config = dict(
    model='image classifier',
    dataset='Sentinel-2 satellite tiles (TerraMesh)',
    train_examples=72500,
    image_size=24,
    crop_scale_min=0.5,
    horizontal_flip=True,
    targets=['main land cover'],
    num_classes=9,
    arch='wide_resnet',
    norm='batchnorm',
    activation='mish',
    depths=[2, 4, 2],
    kernel_size=3,
    stem='deep',
    avg_pool_shortcut=False,
    widths=[96, 192, 384],
    mixing='cutmix',
    loss='cross_entropy',
    init='xavier_uniform',
    residual_init='scaled_by_depth',
    optimizer='muon',
    muon_scale='original',
    lr=0.016,
    momentum=0.95,
    nesterov=True,
    orthogonalizer='polar_express',
    adamw_lr_other_params=0.0017,
    steps=13100,
    batch_size=384,
    epochs=69.4,
    lr_schedule='wsd_sqrt',
    decay_fraction=0.3,
    final_lr_fraction=0,
    warmup_steps=650,
    weight_decay=0.02,
    adamw_weight_decay_other_params=0.05,
)
Rows from block 2 of a small image classifier, named by matrix and row number. Rows with one number belong to one channel. Each number is 128 + 24 x the weight over its row's rms, rounded and kept within 0 to 255. All counts start at 0.
After each channel's rows are labels from the 100 images, of 14848, where the channel reaches its highest value: "colour at peak" is the nearest of a few named colours to the mean colour under the peak. Only what is clearly more common there than usual is listed. The data: Sentinel-2 satellite tiles (TerraMesh).
# convs0: first 3x3 conv, stride 2 (model.blocks.2.convs.0.weight, 192x96x3x3, each kernel summed), inputs 0-95
# convs1: second 3x3 conv (model.blocks.2.convs.1.weight, 192x192x3x3, transposed, each kernel summed), outputs 0-63

convs0.174 [151 123 168 113  79 105 123 147 153 126 141 149 150 121 126 132 153 122 115 119 108 141 152  90 138  79 116 146 144 137 125 112 176 157 189 166 158 135 103 116 158 155 129  95 121 133 123 142 122 107 130 141 162  85 141 152 174 137 115 137 114 213 107  97 145 100 146 114 143 101 127 117 123 135 113 126 129 123 131 159 105 117 108 141 147 155 129  90 110 178 144 139 108 133 103 130]
convs1.174 [141  68  65 110 101 134 107 114 115 117 138 119 103 102  92 143  67 152 120 148 139 130 108  91 151  97  92 133  98 110 134 143 148  80 109 111  94 156 112 109 104 174 145 138 147 151 156 114 109  66 154 115  84 108 143 108 154 159 105 115 103 116 132 137]
colour at peak: pink

convs0.151 [127 104 108 158 126 101 115 127 141 126 149 105 105 125 119 115 142 171  79 146 125  95 109 123 140 115 148 118 134 126 130 121 146 104  95 121 201 108  98 180 128 115 152 104 142 127 111 136 114 144  90 135 129 126 108 144 137 171 137 153 134 140 153 135 169 145 187 106 117 175 161 148 109 138 164 146 137 144 111 119 120  88  93 159 125 139 173 150 129 115 129 131 146  95  82  94]
convs1.151 [128 142 114 106 106 151 110 138 163 112 151 137  97 153 132 152 115 122 113 164 103 145 124 178 143 138 128 126 137 105 111 121 138 157 124  80 124  96 137  72 103 126 152 144 141 132 118 136 152 133 119 120 116 138 119 167 120  93 130 123 114 152 120 132]
colour at peak: black

convs0.22 [120 106 145 135 151  69 136 152 131 103 124  85 115 144 101 165 122 123 150 141 111 113 111 130 142  93 142 149  93 111 134 101 121 133 125 105 132 124  98 124 157 134 120  91 156 129 131  65 121  82 152 140 149  98 187 123 140 114 112 132 140  83 102  96 116 127 135  85 106 143 184 168 119 116 100 125  71 127 136 129 125 131  83 112 147 143 106 131 109 124 167 144 120 132 138 149]
convs1.22 [ 82  90 116 106 110 109 117 141  96 113 143 138 150 101  94 120 138 135 138 102  78 141 130  87 124 108 140 117 122 144  54 142 124 140 148  84 148 103 105 173 117 127  56 112 101  95  55 112 148 140 140 118 125  71 166 101  86 165 109 148 115 116 107 138]
colour at peak: black

convs0.47 [120 124 128 124 174 146 141 118 110 124 165 154 126 104 136  92 135 140 114 142 101 129 101 143 143 152 110 147  60 103 146 123 119 109 110 120 236 131 142 114 172 102 118 148 118 122 130 108 130  95 159 114 115 122 129 155 157 126 152 144 121 145 163 142 128 122 179 109 166 136 173 125 114 145 129 130 123 133 131 118 115 114 153 138 105  83  85 141 104 121 133 166 115 119 111 130]
convs1.47 [ 94  98  72 117 146 130 152 136  95 149 157 144 107 122 140 120 127 109 100 143 107 132 120 128 138 126 103 101 170 132 113 136 130 147 128  92 167 136 127 104 105 107 129 127 137  91 113 144 127 140 170 145 132 113 117 102  89 169 100 162 155 151 123 103]
colour at peak: black

convs0.170 [ 89 125 113 105 156 115 128 135 115 152 135 102 176 128 164 133 128 161 154 113 192 101 129 120 149 177  81 158 113 119 140 112 171 102 117 135 132 158 135 165  91 155 113 177 104  97 120 111 149 132 102 131 116 100 136 170 167 147 118 118  94 158 125 135 162 153 145 110 141 126 106 158 138 136 109 155 194 148 136 122 109 115 109 105 107 141 120 143 134 128 102 123 109 114 135 124]
convs1.170 [161 113 154 156 136 143 119 145 138 110 135 126 124 126 108 151 126 128 131 128 129 127 119 165  65 132 139 116 161 121 111 102  95 133 123 138 117  95 129  89 111 125 142  90 128 113 174 128 135 135 111 145 111 145 103 123 129 150  87 121 138 120  90 103]
colour at peak: grey

convs0.88 [ 96 182 111 111  96 164 101 115 150 215 129 152 111 134 106 138 116 135 160 123 112 136 113 133  98 127 132 124 102 113 140 118  82 136 189 118  99 107 135 116  93 136  89 101  71 113 157 142 157 105 118 101 130 139 140 105 119 110 141 134 121 101 136  90 128 134 123 122 112 107  96 129 124 109  77 112  94 156  94 160 116 140 120 127 116 149 116 129 126 124 114 143 172 122 115 138]
convs1.88 [147  99 138 142 194 137 142  88 101 139  88 129 130 115 121  99  83  80 116 148  81 137  80 136  98 122 142 137 125 164  79 171 141 109 129 116 113 150 126 175 142 159 157  51 156 148  89 129 120 104  97 120 100 105 167 119 145 107  99 143 106  80 132 140]
colour at peak: brown

convs0.44 [ 93 142 112 140 117 144 129 152 132 129 124 132 187 136 145 155 103 120 114 136 118 155 123 124 120  94 118 177 111 113 101 141 145  99 139 100 132 118  98 153 129 126 158 178 100 133 103 151 135 134 110 133 116 122 138 110 120 143 124 152 160 101  93  96 113 132 108 142 138 103 119 161 113 116 158 117 154 145 196 120  77 135 104 144 133  88 160  48 131 126 131 125 114 112 144  77]
convs1.44 [120 134 146 103 126 126 104 101 132 151 139 129 140 120 126 147 153 128 139 137 133 159 149 160 169 111 146 128 127 124 128 141 190 149 131 111  60  88 117 122 111 136 114 110 134 130  83 116 117 128 116 123 107 145 140 103 136 170 107  89 112 165 120 112]
colour at peak: brown

convs0.72 [137 103 169 159 131 132 146 136 153 115 108 107 107 111 159 145 107 114 134  90 131 135  86 117 140 156 124 149  90 137 147 114 108 124  95 138 110  80 128 146 113  92 142 119 160 139 140 139 163 118 129 153  94 104 129  98 101 130 136 103 200 172  75 111 112 107 146 105 126 140 136 127  83 138  97 145 124 120 128 139 169 113 109 108  98 112 131 157 148 138 144 156 187 136 161 119]
convs1.72 [135 136 165  65 152 111 145 141 165  97 122 115 127 109 119 110 126 112 114 136  80 124 124  98 139 123 137 119 143 158 130 129 162 103 104 140  89 108 132 154 159 125 115 166 169 165  96 102 178 127 147 111 164 145 130 143 104  75 123 147 137 120 153 121]
colour at peak: grey

convs0.159 [146 121 117 203 180 128 106 118 143 103 156 117 160 131  95  95 121 138 103 129 124  80 106 147 151 156  97 111 109 144 141 124 132 119 117 103 166  94 135 100 123 154 149 135 125 129 142 122 165 152 132 125  99 165  83 144 107 136 122  90 141 136 144 121 160  90 149 124 149 129 144 108 109 114 139  91 117  99 145 157 134 135 158 125  84 173 105 133 104 118 102 161 117 160 147 166]
convs1.159 [137 194  76 123 146 105 100 147 129 119 125 109 139 133 136 100 108 110 114 138 165 107 105 113 106 133 131 114 150 159 147 117 165 105 112 133 149 146 108 123  90 138  86 174 162 144 124 126 140 154 130 147 156 132 138 148  82 156 107 138 129  89 115 104]
colour at peak: black

convs0.122 [118 123 126  83  62 156 152 130 140 107 124 136 129  95 144 173 138 164 127 164 116 109 152 139 121 110 126  94 122  96 126 138 152 118 143 108 121 131 111 144  91 133 168 108 153 117 110  67 133 142 129 113 117 139 163 123 123 123 100  92 122 116 121  79 105 129 131 161 184 111 112 125 171 106 180 124 100 118  97 139 102 110 134 100 139  90 113  80 156 135 117 135 130 107 125 114]
convs1.122 [107 162 114 152  80 111 150  83  81  81 144 145  75 132 123 166 123 120 132 126 191 164 101 107 152 122 130 126 123 118 132 116 136  78 116 100 144 103 163 136 133 112 149 142 145  79  94 109 144 115 108 136 139 118 119 139 193 108 129 146 149 113 137 127]
colour at peak: brown

convs0.38 [154 109 159 143 106 119 103 198 159 125 124  81 136  93 156 122 131 135 111 150 108 135 146 119 148  99 131 133 130 103 187 106 122 101 101 103 140 158 146  83 150 157 123 136 150 113 113 128 109 132 101 108 107 116 121 156 124 103 117 153 118 121 180 106 109 109 133 126 125 111 123 104 102 135 103 133 140 120 124 113  97 180 118  85 139 193 129 142 157 127 121 107 128 119 152 183]
convs1.38 [163 126  95 148  92 133 160 136  83 150 126 108 128 155 104 124 131  55 127 154 136 125 160 132 138 145 123 139 126 135 137 150  69 112 125 107 132 158 148 132 102 157 135 118 151 109 146 122 150 158 153 171 153  75 133 159 131 129 126 121 143 148  89 116]
colour at peak: black

convs0.14 [124 113 100 112  80 146 168 127 112  95 122 128 137 133 155 140 107 118 107 128 118 112 143 134  93 109 148  99 131 155 126 168 169 121 123  98 142 100 145 111 183  98 102 109 149 141  75 101 149 131 131 134 131 103 102 154  89 123 137  92 110  95 128 117 106 145 132 171 157 132 111 121  94 132 175 134 130 176 199 140 109 105 138 147 140 144 170 128 133 129 141 112 117 147 101 107]
convs1.14 [127 132  52 128 125 148 132 121 125 147 154 163 149 125 135 107 106 135 101 169 126 156 128 109 113 125 127 160 141 121 152 123 105  98  92 165 164 108 135 144 133 119 129 183 148  86 135 103 159 132  76 128 116 133 111 109 178 127 148 140 105 157 125 105]
colour at peak: brown