From a checkpoint of a small image classifier.
Training: muon at rate 0.016, 13100 steps, batches of 384, held-out accuracy 81%.
Rows from block 5 of a small image classifier, named by matrix and row number. Rows with one number belong to one channel. Each number is 128 + 32 x the weight over its row's rms, rounded and kept within 0 to 255. All counts start at 0. Numbers have three digits each. After the name is the row's rms in percent of the matrix's.
After each channel's rows are labels from the 100 images, of 14848, where the channel reaches its highest value: "peak on" is the class under the peak; "strongest on" is what is common among them. Only what is clearly more common there than usual is listed. The data: Sentinel-2 satellite tiles (TerraMesh).
# convs0: first 3x3 conv (model.blocks.5.convs.0.weight, 192x192x3x3, each kernel summed), inputs 0-47
# convs1: second 3x3 conv (model.blocks.5.convs.1.weight, 192x192x3x3, transposed, each kernel summed), outputs 0-47

convs0.97 099:222113131142139086130180074147109136179124063097077135125116138132149150082147089113083126075112138130151088068130114115101135110115119115081146
convs1.97 089:181123149099171199129160118069116109144170109115181094105170152205091061162079076167121091115087137149128153126127157159142175142144115124161169
peak on: crops
strongest on: crops; built area; main land cover: crops

convs0.99 105:140093071115113099117104118128157160098154095169121148131157144133117129127124156132096143132119192119097127127155130135142103106096146215096111
convs1.99 100:134084084124195122123146133045146083135105126114083149167109110118153174079109135134186097104045076137104150123064135117106185122139145108123090
peak on: trees
strongest on: trees; clouds; flooded vegetation

convs0.105 095:164194095154087194133123135102109110103161125144153118090146080099147087152095111087092139153095115124146096143140161120200095104158130127152096
convs1.105 089:131139125077113211103162091103166142090084159162092157069122137205152156039105132130120149125112118117123130104108115130117128109080186121101097
peak on: crops
strongest on: built area; crops; main land cover: crops

convs0.1 091:138120119178146158073147095195151123124122116191177087107151100157165050152091110170074093116059123095112099053162080138167098124170167110168117
convs1.1 083:182105157093135183152171111100078187096069111120116149120099119161124135052079121195095137151064127181166105125183141147167074150108116135111124
peak on: crops; built area
strongest on: built area; crops; main land cover: crops

convs0.122 099:159143083130115077076147166120101160160188089137098121119157075118160126116157099147115121140136197131127092125076130109128103110107085160174102
convs1.122 099:119126105084094149116210068124137126135151120191121072146152204137147123120116160072111108145126131109097158133102106128123128144084141122118123
peak on: built area
strongest on: built area; crops; main land cover: crops; clouds

convs0.158 118:102095151141096084092104109123114130035160136082132148137132206097116132122144168100127131080150113140159079167151121140168129143133200114171111
convs1.158 119:109124164136070136138121132048153104140131109095090134114122191125164144117122163156143105093134100170085120190131092121165148128088068129098138
peak on: trees
strongest on: trees; water; main land cover: trees; main land cover: water

convs0.94 090:151105178113128124190157132116089143149177190094110127127126193137119139119123042098113115123121098085158080134162180169133098069143055123109122
convs1.94 093:151122090124191162117137109074117145151175112139113130116097130126111167140149123139137143117149143151117123116145139103095185173179066164131131
peak on: built area; water
strongest on: water; built area; main land cover: built area

convs0.20 120:115167136111095154117142075145099133131191128108165127196186072146080139079165119142134124147242162187112178098143126131140165136085092111165119
convs1.20 124:120104169089049114132096132145091148124035106154108072121149088141193041143087168130148131137094126125158156089114144139123112114042093119152102
peak on: built area; crops
strongest on: crops; built area; main land cover: crops

convs0.10 110:139117086162184108104153128112103121080155135175041132128141109156122179152123164141153103125095105099078117103088123119124097111153164132137163
convs1.10 110:136072070093185115082105191122152136120106128120117083140222119143103157101072102134074135098096186130123138127160109151163108142170159058148146
peak on: trees
strongest on: snow or ice; main land cover: snow or ice

convs0.53 077:075159107093165125155146158083117155169150125086127073192111062120116120124153167155120092138114059118135119145196152122117143118103113139082141
convs1.53 095:084074122152062088103135089116124105099122159140111160151175150129132144050143136078145162164099156148158140039170146118111131133185129118151134
peak on: built area
strongest on: built area

convs0.91 123:151171077102169109115140087070127153115088118212144177115095173116086163170142142142067056110142168117155136103159135124078116144174255147049118
convs1.91 102:074129091094118101145175123197126107163115169137152088159088134113172197152120081113177102163169094152172086111102121165199117163207095137087122
peak on: water
strongest on: water; flooded vegetation

convs0.22 091:130193115140111148148050168095146173094137114164138143163134173138129142134151123156071108124108146128113158078158065112152115112071085121094084
convs1.22 095:065085081106079201113129125220134098164099107166090122126129070131074157100140106096215123103131122155180147138145098122112112135143170106087131
peak on: crops; built area
strongest on: built area; crops; water; main land cover: crops

convs0.108 105:132124103147171122131137170156120131095136136178126174176115097155091182091115141120016089123182063111125075104090107110154124140090190128136131
convs1.108 099:175094142093112140122156113108126149135100159138126080111162116142092164110090094180089162146095124125130150055134124121161147155084129150112104
peak on: crops
strongest on: built area; crops; main land cover: crops

convs0.189 111:150089083104217129154099105058139130134105162139132067077066104129133124125131115163193155085121166136119178050139131074090163144181144159139158
convs1.189 105:115106081128143123125147145079111176187135101111118118121197119132119113148089138109076154137177142195169168150109114133191128116076138118171110
peak on: crops
strongest on: main land cover: crops; main land cover: snow or ice

convs0.44 091:180136141124083165112113155107094122193158178112123195131124159110107139111127117121099072117113125128086153128115144135099134154098129101126101
convs1.44 082:112139175178110148141114110128103163177171162174094174093110102137098124155150159133153144124165206146179132177148134162145107131107121140095167
peak on: crops
strongest on: crops; main land cover: crops

convs0.147 107:125161105083105094129138133095131124095155087133139130143055117123130125138092139228080099164117124115179176108126141144152069097148170181141172
convs1.147 122:131095149079161075137095111092123140123098107131125117130150120093137123118111106015179119102102148129041148137131083062085124090094137101121061
peak on: trees
strongest on: trees; main land cover: trees; clouds