Rows from block 2 of a small image classifier, named by matrix and row number. Rows with one number belong to one channel. Each number is 500 + 25 x the weight over its row's rms, rounded and kept within 0 to 999. All counts start at 0. Numbers have three digits each.
After each channel's rows are labels from the 100 images, of 14848, where the channel reaches its highest value: "peak on" is the class under the peak; "patch colour" is the nearest of a few named colours to the mean colour under the peak. Only what is clearly more common there than usual is listed. The data: Sentinel-2 satellite tiles (TerraMesh).
# convs0: first 3x3 conv, stride 2 (model.blocks.2.convs.0.weight, 192x96x3x3, each kernel summed), inputs 0-95
# convs1: second 3x3 conv (model.blocks.2.convs.1.weight, 192x192x3x3, transposed, each kernel summed), outputs 0-63

convs0.149:453528476487546515477471509480457519524508491499474462493526490533558491485487491457511522467512499522513475501505498446490478537486485477489495518473473521486492487511482479483502471508490477498566518474474518528526504496478473517443506511535530519484472473497524465468521542451523504507
convs1.149:491512523481497533541490507530529477490439534467504514440494512506516497568494469514528502478513457519508533548467494492481516486491478528467519461537549511504484501487454486476522494475513521
peak on: crops
patch colour: brown

convs0.162:512483461477417492527533530485533496520481500533512539492455509480468504526474502473464475543486474460479484520538502509510478480528442539525528479497442475484504525498474506468489501511523474490489464505471515512511499471498499493524519500536486486504463517516459470518504490512495484495
convs1.162:492496510496568451524500538485497494480483489506510476501499501487494485449522514523470461490506536478500454487493521478514514507510534464498502488477514514492523514473509498500478529535490520
peak on: trees
patch colour: black

convs0.186:448507480510475476496484517491467483475467510525451512511534526485520474457492508493492567534495521516484481484522504478506500551489537486490518488523476479482514456503493515497454480475483543489491487479464524518479509436536470503531507527507505526520493516512483444454479504477515489481
convs1.186:461491498537500509471509523551503519536475508518505511489504520498482471505514495494482506513484480510464591547478487555456479521514465497530521486496460481456534494490477468515532513513517439
peak on: crops
patch colour: brown

convs0.131:467481505534545507511524510507482511489463535534461514488493484501484506525482478522533518528485507444513487515505510479471499516543522499492467474573537480500495526501498512510419514493481486474489477519531502511516482507526465510494493475492448503518511445522464486479509531465531520500
convs1.131:490490486523440463518486486495516565543537498482484484487471489510482461512488499473477538494505515482515513460500526519525521474512421496478489451493502478489510504488502488496505479522509469
peak on: crops
patch colour: brown

convs0.62:506473563525528470534499503508486584442502498481492511481501535453524472467499500496519532458500502487508501525489492484496472493530513480494487497500508513488489499490521522512492520450470477496465476497491515499499591554469495499495507517526516501515484494479508526491470488481507520456
convs1.62:515496493485490511490486514533503534518503569487516523500475537508479550490469520512463495467508484447507548516530488489508508525482510494463527480468495505516500492450472510536496491488503489
peak on: crops
patch colour: brown

convs0.95:518515545513520506522490512517510461517512484442515506503534474513488508523471469522438473511469494521495476507462534466502505473480517500492484492469480548488497515508512531528471522518522548534474535454505509497512504492498489462514539511550500524492539495474472484498424518488505517494
convs1.95:475513460527559480546519504470478491461499506522471509493495476477509522513495490521448582492474492502490490531523477500491532511502526498521495529468496483553484515534507502492518513422549469
peak on: trees
patch colour: brown

convs0.54:480551529470455503514511495534524494495517514520458499485546486506467486504518455465498510538531467479542477509511522494470510505512456499467512481464505536494499556465483490547518487535472485537506468468478501484523504487475479504510550490502516477528480492549519511504532458487504488520
convs1.54:531510496485526495530486485473476501464492523497483488457542438499480519444522493520503480503534515468493452490481507482485495429514512478457507465508502520513516519503499489523489494444509501
peak on: crops
patch colour: brown

convs0.59:533546490490541479515528499512514475508505504434463550481462531471482510504468486512515560482481496446495455473475508494538503499492533476502494506493517482492501478479507499506496497485511479474498460502563502514509488501509508467516497517500491554461451523484474487499474534499448518502
convs1.59:520488456545491495540483457507488535508523535482469460491474477520483482507492466505504474505501519517487469494472502545464533489500548444500501511521497483478474505460465526473511490516528465
peak on: water
patch colour: black

convs0.136:511497489506499517499488469472517434469522520541523471451516494487444476499532508516507522455505504501442484504496492493495525506520462521490488477459493498497510448479491474481495506484554491518479518488501510526502523541438495479489523512491524535486467477459507517525468488522488477449
convs1.136:471471494472523521501506527519529466471477510531538477501493486479514494488533502458499519512519533506505517501465526482469494471527504447493495472469534519496441508481440531465528565506490525
peak on: water
patch colour: black

convs0.23:516481488517511508492515491504507477481487533520506520519538466476492497523480552511521472491522508524499493508544493512469512453437494498523451528507476519472521504527510515497464526511502525517476483527507540498498486515446513481511506487453493452528509493513533576493521504553449501514
convs1.23:465525532506514488526461504510479445484466473529487519460537489534479511525520517513460496520481480443489530448482510505479475528437464516481485505477477505508472487499453474561547510521519531
peak on: crops
patch colour: brown

convs0.99:508547494452476473500495486556521496512472500498464467526530498503495487523465474460461488521502509516526487497513532496492492507455514477486475466514474483490548530496498452515472505516494448554497504486448507483505539521463476516497479513464513456503502474511468513498474476461475478480
convs1.99:476515518503520489483486497489533498503498555540516501500530429515463513479499554487502476474554497488511488497468502547498539530463490507477490537488466526487484548506538441470494516502487499
peak on: crops
patch colour: brown

convs0.104:475528506494522483500488504552515502526494458520490501475514513548492480483484481466506490519498507504506481500492508505503491504414461497500470500527495500462527505512517503497511496489464516541472512509490487484510515483449488532485497489410475409511506488530486525489536505513529505504
convs1.104:513508517485448497485527496467461519506464465459534512454526487532496487502441508481516498481529460493480530483476507537458518497451416492513478527484474513492493540499512460532505502526517467
peak on: crops
patch colour: brown

convs0.115:466541494442486505488524506500474529478515487491467469516463497517435481475510494535464474509513486498503539477504506556496494488528481534549454542506488492468490502467510523505515486454496512506528488514488557498490477494460542514509509484475529532540518479466524502518529493518490493517
convs1.115:493498466498515498469463499552495498528514495479526464484519512474479515503517505483491465530477530499510502519547490470544459520504513468467531494520502533440488514502446535542492500484501496
peak on: built area
patch colour: brown

convs0.11:467496536534491496496511520536537501457507461541494514490468478477521479470509481528485482531503415454488483513501493528505524520515497514518501496533508526503508452510486483517491497446495474501482500523465491503532498505502475522488464503561476482482462468515522499476561519468494487505
convs1.11:463465470493462498471509509490493464531489495477493457475513545498489483456496508493526461474547519459510498421513502477501498514527507474488493471464533481525535499490503509468488500454493520
peak on: rangeland
patch colour: brown

convs0.134:479481513480495478485523528541487471470498499526511475513548495504551515506542526487494499515488488472516485474485499522560487500472509496490506467471511544475530579508446490499449492511461488490495491529540494490536439482474471492501472531491479479493527500504472529525511520507493493494
convs1.134:495523543507508470551484541507478522480472491490515495494511487496506465500449474492467504483499477550490538492479529525507481411547488493486474467536488499540500512499515442505491510481522509
peak on: crops
patch colour: brown